From a checkpoint of a small class-conditioned image diffusion model: moe soft, num experts 4.
Rows from block 2 of a small class-conditioned image diffusion model, named by matrix and row number. Rows with one number belong to one neuron. Each number is 128 + 24 x the weight over its row's rms, rounded and kept within 0 to 255. All counts start at 0. Numbers have three digits each. After the name is the row's rms in percent of the matrix's.
After each neuron's rows are labels from the 100 images, of 14976 (inputs lightly noised), where the neuron reaches its highest value: "top examples" is what is common among them. Only what is clearly more common there than usual is listed. The data: microscope photos of single blood and bone marrow cells.
# fc1: MLP up (model.blocks.2.mlp.fc1.weight, 576x192), inputs 0-191
# fc2: MLP down (model.blocks.2.mlp.fc2.weight, 192x576, transposed), outputs 0-191

fc1.25 088:105128162112106094157115097149128105108076163117138124154128114139169091123105128105179128092111128128128120128093128177118139135134138130128116134122096118122128074128121128161128128138128127128120128093174148117093102111135123149193151118098128115146128121095128165134108128128111101095128128128126145156108114137128128128128065116096189108095128128094046113128138135142059169128110100128073106117147108068146128069139149115121114116135128127162105128128128128142120128136158128128128100102102114152119131119128104173107134141098170154128129128083128157145128128070158166128
fc2.25 069:231132143129154107128133155108128128107088127135128104135128158148155128137150121128091128128134128128111107128156131128136128138179128128128109126138125159128128184128128128128128123174128104128162132094110128128146105158128128125209128168110088128128085153146117181128160113128128145127128099128159126180128128141147144107138070128143204128142128156128091124116126128149137128104090109124142100121098097142122161128105072128116128166117144128125159125146128100128128128128198091105128083156183128124090128117114108078128110137128119128104128096163149128128128122166145168103
top examples: cell type: segmented neutrophil; smear: peripheral blood

fc1.79 096:095128100128128117124099106118126140159132164136149127128128144128127105096128128132128103072151128112104128177128181127122106178128169113128128123146100121150136115128157128134117199128114131123039128141101123097144134118100128105108128129128035133128128136134137128128148110134128128110135148140069103127117106134184101128164153128128136178065174068116133091128124128128092100134107126121128153122079128142128145128128143107128132102113120184166131121137145128128128128109128118119115128161128088168146122128128128143141082147069128128112145128047128128128136130132109128108
fc2.79 080:201104128096128128076091118127102128128148091128128096094127128128128128128128160128128115182128141148110128169101123134128156170128128108128108133107112128128128110168134128117129112128089117124092128128142097128128128125137105128128139106158071145101185120128114154112149128128209128146165128128128143115128128087098121122151128120133145155151215084136147114150128084128128128095128107117106071128121105128128118172065130154098114184128144128128094145128121128157079128122160139124132157144169158106157128128128128128139169140080113154134128147199128142128128128128150113128
top examples: cell type: lymphocyte

fc1.439 088:101133149139140128128128069154128100127102128128104136128128198154115109129146128138128128128128150128128131128162123109075139128085128159138139128121128128128128150166112128125131128085128120127106142061122117083208128128128166065061077147171145128109153128089144167128128167107143146127133128096128135143145089166154161082128128137128251128130125128052128115128128132100120113070134128128128113128093115128103133102124128128119145122095128128128144128098128146128128134105115128091119121151128128128107128128128128161119128119119109128101146128146128128128103135096128149106
fc2.439 080:164151128085128110128113169128128136115095128128074083143125087128122128107128128140128128128157104125110105131128116128146128125128128125175148131128133131144128137171109128128128130128141085128118189076111184054072092113122128086128167118141157087098128155137104188138162143137152112128112128150114128086131105128084128179116102144113194101128128128172175133092128128073122128143128149128128107126128117128140114189128177110162106128164128128128115140180115135118158128092099128115096128104128090128128107115137128116128128153097174124139128122105129136099102125128136158106
top examples: cell type: segmented neutrophil; smear: peripheral blood

fc1.168 100:125128105113117141160096106136091111096148081160128114128159128180161137128116128118105140101107114091065098160131149133128128128123147130128133129116182133132126128128128128134131114128121133106190178128135128109142112088104098090136089166147063154101107135128128128068099125137097128128156128156128134146118128097167128136120143128121165128068139178091128152128158139128078128128128148128128099128125136112145153122109128135158201145105154116137074102128100137171091138127117178128128107076174112110122168127123149117154149098117128158119128128099134128128144157128150139165
fc2.168 111:128152160175128165161134095128123113128125161143108125065081142136184129138128128132103128128128138125109154128128162128119146122121138128112120139104128141128128124141145128136147164130128136131099151141128128133167175116160143128128111143094094111118128109135128128040158128142181128107128193128155132129113149118122140149117100164087085132185124110081135128091126128112107137144153133128132128128128167107158099144169096128128132049095128130145203199128128128144172128101126108124128107121146128150142144105116112128128128177098143128128128110099128095131128169128109099166
top examples: cell type: segmented neutrophil

fc1.572 078:151185133149128141128128128128128110137128128128155053128103142113128173157128128128116109128152125145117128132103099128126128103121124179134144137128098117101104128200177128197124151076128128128132115128128134136128110171113113125127128144155151104141128128128149150102106128127158115045104113128128079136099152177128130124130154151085115146058158128165134095128160128128121116121173157154128128132128139104128153103116131143102160128156117189128128135147105138138069124132080128128125128198134128142127138128128128138074128195143113128148165128126111146128128147127110140126
fc2.572 142:137174141128128122108105115128107167139143108109128179194173128090145161191128128128120128160118152121119151116169142128128128102125095128107128118113142134128122128061128115044116152099112117128085123107143093128146128144099101128149130088174115128128128093146079128128139129112128128128103132123128131146128129109134128148125122119162099128114142155109160191164128096120128132136159108110080101128116094112128116128099113144127102128128180128148112140128126101128178175180097124128114139107145134101125128190132159128136150129113141159097103104109149180115125062128135128128
top examples: smear: peripheral blood

fc1.6 079:166128134128128101128165109103152092128122091128128082137118093128107093126115128128107128102148156128116128128128128089097156144122113091168198117111076139133077144142147163176128128128165150128128118128141175126084110171128101132141093128128093100117120111133128147099150128113128117107127166114140128125149128128128089143077134168132078155089187128143169108143172165128148156111128128108105193128065120139113174128128154128078125143153128152128117158164128128128129151128121109128128156150147136128089140113128149107128107151148128113144145117165121153110116150140082178120
fc2.6 089:073141145128121088128128128128135157176128128128175170120128119098091147153146141126149128150089167128128151100128122117156107134154120093099176140121101128128128115062128093062128139140114128128101158128161128159133128070128127128128150128128129128157128116118128151148090128147128128054092128128153107134132160095140158127131137128128092171128147140110166148114127146151128146157128118121074118151128102110135124105105128128128153128087145126162126118059117102128128171141139099106123166121093136134148125189126139147179143114163108128128120135072128128157128128085161170160
top examples: smear: peripheral blood

fc1.543 087:136121195119128101159144102088139133131136139128120139163128099137128183139089076142106120143137092132129143128128156128116128135123128179087159120074041144168128128150154128090110123109170121136124124126115091128169128163128155120118128128163111128110089095128075137126128097177128153140118137127151128144162126139131115139169098158179123109128127128170128128121128116082111198128116128085086128108132100177113109128119118156128128148148143174140128125128128128128144099123124128128128146102152128143161128174169172128157128130098128128124147152099165143113091097119128150128
fc2.543 142:121128168163152174098146161150134151166151147151128106116122155113150120128137104120173106149089054128144094142127129128143107128105106156195128128082128105133128168097128146141107139100141077172119128128086147124115128079136141095099137104097097124111097154123164099128152095151128109171115128128130100104128146128141152128125102128148128092111114121093136119132123128088124156137128128119148132112128131103151149093116130144096128128140108106128128118152128131057119106049128097134152147130143122081166115137118139137100128130102111128131164125175088176127102161143128112084
top examples: cell type: segmented neutrophil

fc1.566 086:108121121128128150136139128128133128178119134128090090137128110049147132128079097106128179121106088151098128087125128151135128149128116145113087120128155094128148106128105099109128128092161161128089094167079128118125161133113165128088128128115125100128114129128128128128111127128138140128128128099128088163077128158128087092133110151122128110128128060110140112091128128153177128157128151131128081128145179144128095081124103128105172144128098128123116124176100115087071081128123128102090128128128123128120090141143140072127128128094099131121128140096113126128100144114141179109
fc2.566 115:128128070145107128135128152120136164128101126101128128128117108106125123077134140146141128141083140128128145099096131154128114182069141128096116155165133131158128131151154143139092128103143152133144150128107139115128100123097113150105084128172141093133128147124128090128115128128150095164106128100134121137163171091128145112115128123117108091148109115120128153059120075159111122159112120128119115136137075123081184128173116128085120134146125117106099141128125128091128114149109142115128120127128132137093123128125146162116128103150196109128140112177131128148114134027073146126
top examples: cell type: segmented neutrophil; smear: peripheral blood

fc1.415 089:055128119139115128128164093130128193132085128146128128125114058193164121131188133051083107128134174128111128128103128120146178138010128137093128158174128128133128128131128129152128099110128116128128145128128144112171128128139095146112128128143128146153150123128128174114128110128121128182127109128132119160137128128154147122134128128107096128128134152085168128122123128116128097141128128119128096144128154103104117125115121105128159114182141104092124123128119137128147136128114112177166117105128128165128155128128155135130122147112185136128144169111128128130095128128128128128
fc2.415 103:130159161186140147128192128128128081102089116128128130117130174175156136096079114161131128128128178128128128087152128128108092151066099128141128092151122097092128128161116128153111168143123128128160157120203096169111116123117111128127114142121126142155147114096133117145128110128131149197132100139158128135149128101128128128130095139100124139137150109145184137111148094129054120085135148128128128154128082128152128126137146128128128157134128128128128128093143128084128128128112128169142157108110128087144150137109128102123126128093071103143088142138160128097081127126128134128
top examples: smear: peripheral blood; cell type: segmented neutrophil

fc1.28 082:128088128128118115150175128128144096126128107128089128132162128106128161158058095128121128114128083175085128107108179172128128142107128147122078157143100112128158071145128128108128128109145102115093128128070127102142128095128097158128121128150128160127134128147128075128109114128128110128128152128128128186128128128168145064126128148148118128128127025099128097109128127128163104128128128123083145113128171128128136078128128119091146128154123148128122117128109121128162077195124139128127103117128128130140128157175113117166086147122109128128117103128092117140131120128128132101
fc2.28 130:129103104148114120120167128152141112105146128128077147128139128128128128082072128118109128128118094128115161116139158138113130172083128155147128129089142180121111128157144164128110128135159128135170148128125128143086121140073149128133094128139109053128144132124128105119146128118122098137128141115128162127208167119102050107142095149154116095118116125100086106087128112128131128111128154081128097143128128138154154152169096138128124143155122111110128147142128186094128097121110110153132128092189153151128143144128143088106123128145178148111109128152140177122114128149112099118
top examples: cell type: segmented neutrophil

fc1.567 107:125097148125114134128132128176142150104175128122128120151116133119127129128153096128128093128087183126128128128191128128138110128128128139063159098128148108116128145128150151193216128073128128128093138112157128121128127128129150141137189141137122100128155101128106156130101136113141137128128128129115128133128128140142084104128122128089182125079150166071128146111128098128096202113119147123102128144125128128071129128087105145132148120073128128128128128128153055092113128093145137128125178147128128136122128158137142128132138110145173159157118099109107128128115126160128128114
fc2.567 091:187097128057135128095086122128147126167107128141128128128153149120072128146114122128146137159140124128102128178118116128128121128128113128128113120128147153171120125128128116097128144128105129128128122124128128047128095146148128128128128170155135147158161138130121128074156121128166128128062128128079106087128061136128126182103128182094157128128146128116116128111198182128112130144122165092110116121128170151141104164125136118128110196125128128128076128144128138119147163139091128124150100146165059099128128140128128111128121128128128128152128128100140093131128123128128128127
top examples: cell type: segmented neutrophil

fc1.158 116:128091120102128164128113128136163096128128128105093120128128111099126128181093140135147119155076143149134114094134145128150128128105144128114102128111172102105100128195144128158167158088150108125131128135128128084090142104130126173113140139161150148199128118058119133156128123141128124122136140138135121128120138157140143071159154147083113141075128128166158128128120117128141126128111176100082143113164165146125134128130128118125135128143128128128140111126139062070136156128124128128156128128147141163127128174164122084128139134178135128132114060124112128136116144166179152129
fc2.158 073:169109128076128145091093128128128128137128156144128128151179128145095151128066128128117128140148144122070075128141123108128125111128128126128128128128116128141128150106103156128128128062128128123180128128128125020128128140137122128128136121128137128098141153099110115073138128146169136157049128128120096084134099128079128128128124189128128116102113128128137128128168160127135128128159174128128135128140161146128100134141131122128062159115115102146068163136134128110131151128054137128145118128119066128128122105140136128123128128157128166128128147097128117124144100128115128128
top examples: cell type: segmented neutrophil; smear: peripheral blood

fc1.20 110:109104113140128128151100122118125128128142087128107128057176128128099128128147128128128105057101120124100109128124145122128175128132128149128140125112128105131128145133107128154128124115163130054092138123115107161128049143120128128139125128104128098099176132152105161110146121112128121089098110144167111119128142128180118090124139138128128122128137131128141128078046152115102119110101128134128128118140128128115152102128145128113135091128069197128128128185109176128088062145154153124110128151109109148167074096163128128147099128123128128173128125149135129128138128120137126132
fc2.20 088:159085128144131128128128128128154128109128147137128128128190128147075128138166131128128084176115109142128128130135157089129122101128128128148112128141128128177128111155126128129109128120089139188128104128119128151119142112142133134140128126087148128097177127059128124128128122128139128082167166146182207128128128130066128100098139168132128124109143123128128128083172106128128128103065141071136127130115092128127128150165131123077159150128141060154128115079130070128137128141138128127128128131128109094182087128170132136092128128128128116128128136128128173128130154134128128128
top examples: cell type: lymphocyte; smear: peripheral blood

fc1.491 089:118128128178095128124073116128128100128147075128128109126142174183123128085181114120128107134105088128149119173128123129163128128114128128128128128128114087088144117143128129088128130157128162141082139183166114136111103156128128085223117134128161154082120119156118123128162128128128163128141155128128128156128158146128104128099116128150098119128128158128139121118123203080121118140120135142128116138100128115158104128142128128128123128158128128128127113147158224120128128128144151128116120123167136149139114107140128128128128128128132172107150128127128190096128129084094086156
fc2.491 074:163094115128142128128085128080157142128150128106128128128128081128133128126160128093128105128128103128071128139128189132105112128128132109128128128128128133087145101115142139128104126128128131192142128170128120076128139113092153121155139126084128178115113128128096168084099128109128091128106128128137128128158128092128118105085127128145115095169105142137131136096167098090154098128128158117122080156128123160103115134128170128128194131128128128128097128096135090128174140099125119128070150128076074114128073147150137134125152103128122119050140109112128146147128128097128100096
top examples: cell type: segmented neutrophil; smear: peripheral blood

fc1.99 110:128128167117091123128128049129128192136111142105126119149128161123140128139116107105128127128128082132135128128078128128059128118128128107128128083073142128128128173127128128146153128145128164110128156072157103128184119128128096128089070155128116141124128129134147098135128175128116168122128140130127125128099128128128144149117131128138173119129122128128162130117117148081146109152134128119128102093117128128181128113128128128128116136195138128121135128128128149171097128106143128085129128128128134146128126136128233186128128128144111138124180128128078132128050128128128128133
fc2.99 086:150128128128176128128128219128128080116128128112111128111128104143128124152143114143128128128128084128107128129196128128184112109128128115150128171062128105128128078128121128125144128112133128136128128094162128128075128111128072158107168112128128123127128138128119139123135175128140071120128137128128128128151115136128118130101128128092178109123125126128166128115128142065119101136125138128139112080143136126070128134131131128152128128090112121139128129146128120127155128154139128066104110128110115140128118117130230092142128142148165093128128128128162115107033123122128136118
top examples: smear: peripheral blood

fc1.490 115:124177142176128159128078124130160153168121128137128151097128142069115064095099100066141128154117125128090128121128128121128148128120128101144052114128128121128128099122094128155128127128121145143164128104132128115121128081131127082063125132145141203193145136128128150128096128106103139133130142098139135128128128136151143128128128162104128132128128103175114137077123143128133140186128180132128110152144152128128119148171128160120128139119129150115128114148127138120128128128113104127071094128128128108128128125115107084117132140152125115141128112111128201107107195105102121109
fc2.490 110:168093128128134176087150128128171120144128134146162128128086128103077128170128141110130118098158136131089106150105128100128104093128110150128114128128095138143128132096116091138128148102079124145185101126128128059148110110172125143143127114115104095130137161135107128093123128173124134103076158128116128128106128128111114075096137153143128159067128082128128128109199118128128128122183128136152072119109179113133118106128137142145137109128068128141128103110149088109128140101125131128131154119072085136105110129107128105128082131128128108165128124114128110128145141128128119173
top examples: cell type: segmented neutrophil

fc1.436 107:108148111131116127128102118133128118126145146164129123105143130165090121101167101129130128157138144128089140128108112134139149128129171129128087128128193128128045138109168194135122128128103131158128128128095099105104128128096083128112165128157161159128195135128102120139128094155150140128139160124148128125129131136208117128083128128173138087111109128136101112098128128141138091138128123150176128108128128172134105100159131143150102147128098101128128088114119160128128095174128150153128120111171133114128141128168128109128128110103150151093109164098131169119107175128108115181
fc2.436 093:128083147155128118128140109128128128156113107128117128152156148101138135128176128121107124069128143128153111128128144114128121128129128143128152138115159139083128139150106099179155108075094128114132128128105130095144166128160128130128128089151121107128152143128174109138139116128128121128140163107128137102128152134091151166128128095115140109128128128128129128087102128135114116119091099171128128113128105067131126099109128117128194106128128114128128128089128079112125092152165146137113128140006128134192192127128149128171135123128108139078106118133134199134128128101128120158
top examples: cell type: segmented neutrophil; smear: peripheral blood

fc1.279 093:128128128128128155128100105133139104128143107102066144128163124128118132117145128145128129175128128128139138134125128114128147126115128123121128128128128131071128128169128183135115100103140128082152116133128164116109105176121110139123147129150133098128128076128128128183128123193105133140143113105193126128110128116189125143147093128153128107087121128128128124128128121128116128100112163128128168128141116095128112094128171138085085184100128089128092178149128128127157095133160163128144136123128150170128167128165128139123096096120128140128128112150127103143122075083128128237
fc2.279 113:128128128163128189055110128128110126109128128146071076128151128124116134128128125143128143128129119128128173128113117130128128158128108133128163128128128128089128128103103128111149128110107129139128128128128109131137157160154119118128139108147128125060107219083096128145115128085064128128127160097128116098128161107128129077119129099129134136128128152108129128207128134138098136115153177154155140128128078125128116147128128148128137127121128162141184153112128116128116128099169147128176128110179085110161149172088117110128154182136128148084128103110111108128145109135153107134
top examples: smear: peripheral blood

fc1.90 129:121128152141128181128107128136124126120106128117110124069123130197128113122177128107128148150099128136128128178119068114108144126137107128156151149128135149112137117156128121128106195111196129125093128146112067127149136086103133109128145141160132133099149157127128141132128128128143128134128156134110094149097177122165147096128142131128135152142150170123151128147151147140093115126151128128087168138135138121128128137194114131178135153129128128128191083037135135175139136128128143128128130136148141128128100128148106128116175157116146127153117114145128175139128168135182133128
fc2.90 137:138185105094117135118109141139145147128128139132118127152094114149115139113123176128123125120101112123084118100098101128133110146134128105172128128128140136155128117120025110128118096094182128153054103113156149128128133100117117171099144110115106128152128094172132117128128123116160141095143137132086128128128151105076146175154128170128128136091104148128112125117146114136126122083111151112059096128136104119116080128108132087136144168128166111128100180189128114149128153127122128149128148128158113128181106130181128133128106128148128128113134122137128128128128128133144145078
top examples: smear: peripheral blood

fc1.34 086:104047107128097146128128128113128128105126119128097128106149128115128107161128106092108151128128128128101099145154099182128128136100151179118136128128162128100128125105150128151098128127128128128129067128128090128064154123142105106128101113146128119086092173129128128099128110126093110092128161128128104158128106128128176143151166119151128128149097063154070060128126128127136150128116109128154152110093128135150125140085128145094168128175064069137113128128128128102154128123146117122177127110145129132158118162179117096119128128150126157130140165131122115139107150140104118105
fc2.34 134:147133118128121105128135176128137148164167153137152129135160132128098111161156130128136092104128148128128128122142118130128123162128140116167109121098134091114128116143128121128111115128128143128134128183181091137177143105110160074109141179101114089101126129151149128174089128142143196072156102157162144115092128128123090154128178160130128147128128097128092151130134128101098139128143165083138123105128194152128118142140128147142146114100144140128128100094128150104116160187112169128150116107128167128102146142128128173115120120086084115128128128122191160100128128166143128145
top examples: cell type: segmented neutrophil; smear: peripheral blood

fc1.401 101:128128109142118183092128135147134128128135128128086183128119142128103097128126128124119150128157154138162128128140119128129105128128097128128128128147115128086136128128147128138139128123128128148102128128110128117144142128128128109147117120104140098045099085166185128099098128064120128121178099103121102115123138111108128090128142128118155109089128087093131156151142180140113130128149121075152159128128128082131128098092127113155136123100128147049153124169138083164128128128128119128128152145097152117173095146067136128128035128132123128128128128108128128128128151074128128075
fc2.401 102:102112109128147128128128112106127133106135100168112102131116109108121128128122142128147182128128149128113128128136141137128178107128128134094110128128133111091128128081136129128128093152064128109145128128128148090119132105087130102153128122128125089128110096051095146099153128146159128127101128145128148128153128128139128128186149162140152115117099077176125073164061128128123120156149122153122159128141106128130113128124130123135103128146100128203100166123128141083119100143155158118128151099092085105122128108071140128116201109170148087128141128113120165119128094149115128171
top examples: smear: peripheral blood

fc1.171 080:133128128110140128155114135128118172128152128128115066128164158128158091128110163100122164128128091128109103128150113128137128128161128142168153116167154158128128157157137157157110141093128110161088053073128131108128128164128144113128120128128120120113116128128112157107128111186119086128122143134174148154116126097121086128183117109128128114128128098089087120136166138087121172162128114139128128146113128130128113128128071179101168128137128094102108127121129128128127143099135114147123154128188158128161085134128128152119128096135077092143105141111075124157103158113128128069
fc2.171 117:106144148102074106078099106128146116132161107179128128128128102115096127168117128160127110097091097137128128133104085128136105149170166128092123149154128076144128139136127144120135153128136080111127176080162128142128128108128161098123128115111128125121114105137136121128129114120140169116128128176185128103128151189146157128103144125126128151128099115171101154126128136088184149107134148094128127147128150112105130128162165096180100116099124148150122128159141126128084128166161142147128151087130129155121119128123116149114120110111200099157147109171183121089110116135128115128
top examples: cell type: segmented neutrophil

fc1.98 077:133094106159128128121081122083133144100136110102100141154128124128171185101112119091137103092117104115128129142189128113086128060128141184128128107128120128120128104128152128128161128097115162127187128114128125126180105116169128117157128147103140128128128107128131160128144152128128154102087151128148128113069128160128157110128085128104141128091165161128070115149128122113072146128096122139128110172133108128128115141087105128128156164110155087115122128128109128161115113128116103128128097151128140128108108105139135135111147100151121194116163128079144143104104155109180129151
fc2.98 099:164108103148128130149115158204110115137115152141082128146105162106154131107128128160128128128137084156156136112071142128159126094123103149148121166128146158147124142090128120128128121128128146123120128095097148128098103120119118096153128115128142128082110108128068146166126162125119121128128152158097124128162128114128105089123068128179128150113138128103073167162175129098129128128128145128090128155128128140122165128128109115124068113128154176133119109124128124124136128103130128132117086117128128135114116128163128112030112128128161128117083121161121071155100105169111116128
top examples: cell type: segmented neutrophil

fc1.104 119:126128128097128105148132128128128123128138133150217101129181134128128147158147132128128128113149128119085063137114118128121185132147128143128128128135153157181103111099143113122136193128122128102106128157128128136135123112109128128112147141156103117128128101142154128094112140124104141128128166128155184128128101134087133151152135196127120128083122145119128123168143147128128128101104177122181169146068128128128128130142177115079126073138123183147054082120142107128096114173128104128128117135170095140146109143079137128128128128154128131136154103108141134128128131112128129128
fc2.104 128:161149117134128127137154133128141128140128134128184142131122123105141156148128108141135151163108121135204154146128114128128145128128143176109134128130115128217134128128154148134085107091128128138128128128133128168128119123148128115128136131128092121128132067159089128128200128175175126121078112137168189137131111121161118121135128176146144127136085115128128125143134106138129137104103114128108132128110135129125143128192128132132111181134144128128163179146123113160128108128128106128102161142089197128134128120015128133129095128128128128117113128128128135128109164151125128144
top examples: smear: peripheral blood; cell type: lymphocyte

fc1.442 082:074128157132073128115128087121128181106136147128135128119128100124178096128128120086182128128127158134128128128149128111128177137128128152141107114143154104158128128165123124108124103135128130101139099128111128128110120144130051156149128090128159128112128084128159081105095188128143148057128100094115128171068158128139176128128199128120109128128111128128173128128128120097176078102128137116121128148117153133144128129136093128151148137089128105117128128131128154083128127159104106128170128136128128153128155120149146147094120154116192125128151122110128128128151122143138087128
fc2.442 084:159130154070164128116146138128139095129128115099128128129128172128142128153106147174120157110130128135124128162091128128099128161118132147148128154128128186128128128136128143144176128086128127145128106150054148128124101082128090112128140167158128142106124148127128201128128177118134128137128053128128119145154103133143107119108213132128128095111090128128127128122150128128157085157134141128102128128128128125128128057128128105128158110127106128123128155125128138128100128114128112111140083133133128128128155128134178088128138095128074128109128150128132180143186087082128083128
top examples: smear: peripheral blood; cell type: segmented neutrophil

fc1.305 081:128115122177114085099106159128115116106135137087128151128128109095196104102154128128119115114105089128123128158169128123144128071128128156128104146137142113090113105133128128145125094120095088116107103110089128151128076062113128110111128195128128122112115121166121122104094096128128128128128128148128078128117128128128128156147149055119128101128113162106128129168169128150106155151128128122124086125057164128130095101110083098128113141099136128101126122115094128146128128128095092143128151139110144175094116096169128126081146106095160154130128127100128129128139128088128107156
fc2.305 099:166125104128128150070163128146136131109136117106177119150128174135158110128181080125128128091129081128128144128113161128113144110128128119129129128110139154099138130107146144100098134091095092120128128109047128126128074137121127107123139106167111128094122107083065148147128128128128130128123128128128090150107099144140140159128106103128128128108088127124128180149145115125128152128133118148145139119128096160128165150128093165136125117139128128148139124128151128158148111077101127129128115063128125151122128147128149115006128138097096128101128093138128128128128110185128128127
top examples: cell type: segmented neutrophil; smear: peripheral blood

fc1.155 084:086133128142072128123116128203127101128092128115128128119109070127128132152175155185144137128143121128128128111198143128182128128128115128187128006159123205157139074176124128139110129128128141128132105150093128128179128151132152136119107090128161128123133128121128112128128115133128121128128108104138128175128143128127145106128132128128079128136128156146128125128126128128156110144128121133128128091128112128090128118128128130144128134113107137103137141120128123097099128116128124132128082141129128126128128111128195172128128118128159145128128104128137112188064128128106120128
fc2.155 114:192181121128155098131081146095128178053109141129150125128134157128135128128086159110094133128128141128107128128110128110090130123134133128161137241122128076128129128178140117143181130177111100112147140103106127128128128133128097106128124124128146108153124139125128128153128128111123128143128050116158128128120095114143128128128128155128052122107147128128176128128144118111120122068105131128116100100128128128129110128128128128099137128168121107128129119132131152087147125095114128138159128128136128128132128114128135131103128150128110128128112128128128126044056128143131096107
top examples: smear: peripheral blood; cell type: segmented neutrophil

fc1.7 131:140165150102127168128087145128138128128116080111119133128150121128133130128128136110128101071150148172119071126142128084128105128128128125153117128148128128083151128128092103128128179130158128158053109171131163104144148114109138139105122128128119134183153100130117145096128128116128106120114137117109128128128128128145128163191128128128114114128137095110110137128115149128109132136155153109162128128132152060128117149123110092098127161128105083145118091088169163111105096130108070100099162164096084185205145128116122128109132128119114128128128128081128140135123155097110126098
fc2.7 144:164155113117128128128092136128125126128128161128094154130128128143196094089084152134134128138120110145074164105128074140128145135131130137141128128128095152188123130170128184132087117131128128108148124113128110082113155091128105128134152124098144128128094129103093126172142109151142154134090181115112111102128128128153144128173128128149129176146119134116154160161142062128123128071128166114128128128116155173128128138140125141120146113128153128102156108176152113128111103112094092125128141128202136107159062110115128128167130157074122148140128119120142133129146157128139128105
top examples: smear: peripheral blood

fc1.225 098:128188100112150141122128150119128166128128140128118128128128128128128077170128130089128109111123119128131128174109158122128128128109128128195128121180117152128128101142118140139135113116117128099128128076163108106153089128128152095042156103167101077128134128120144148128128172128152128128129133092128098136157078158128177110162103145138188128104126128137152130124128146128135078091135169127110118125109072128128137191137105128106128128091123158128143118128128103179147128130128128149128128128132128128094112128127039105064128128158128164111129128136128165130136147128119133119
fc2.225 074:166128101066126135089133136128128088128117128128108128128142128152128103157146128141128128128168125112090128128144103128128128128128128135128162144128128117123112128135089136128196140091102102168128199080128128022092087092102136081107114128159128069134109128128128146102132141160144128128096128128111071097115148128086128128128110128111174112138123103123169128110159128113177102135128159132128128128122133132123115128137157104167108163138128092121073119160129137128158128087083128128078112130128082154130101134126078147128116128144128155117128099111128141108128151128128154115
top examples: cell type: segmented neutrophil; smear: peripheral blood

fc1.250 184:060125128134124153118128128128080126149119117091121141128071109128015120108128085133127128087097128128162126109142145121128094106123128128128129128129119128093188121126144119156147128128158118128128128108136128086128103128128131128128120128144115141128171113143070101128146131149085128128151151102156132128128150117186128135148128084128124133128128082126134138128128120123128142123128166128128141128128140085122122100078124181148150095137136128134108140137142115147147151145099151128128128205128129096108043128106128132108128078123128128137121154079128128126129179108135139064
fc2.250 129:136111130111128137197093118116140128131128201139090134126128128137246125142098090128130196076128150128128153153128069128128128128128094098128151128132128155128128128128128110106128138089145128082136119114126128109128128121128128110135146122096168128098078142153149101159089116107128136117091128128108118087120145141155142146179128102101128100133123144128149143128195113128134152099135146088122146128128168128132117091128145128136163056137128105079145128132151163104118116126162128117128136132137170094128095164106146116140128133136119140128128115083134135134140128128116126140
top examples: cell type: segmented neutrophil; smear: peripheral blood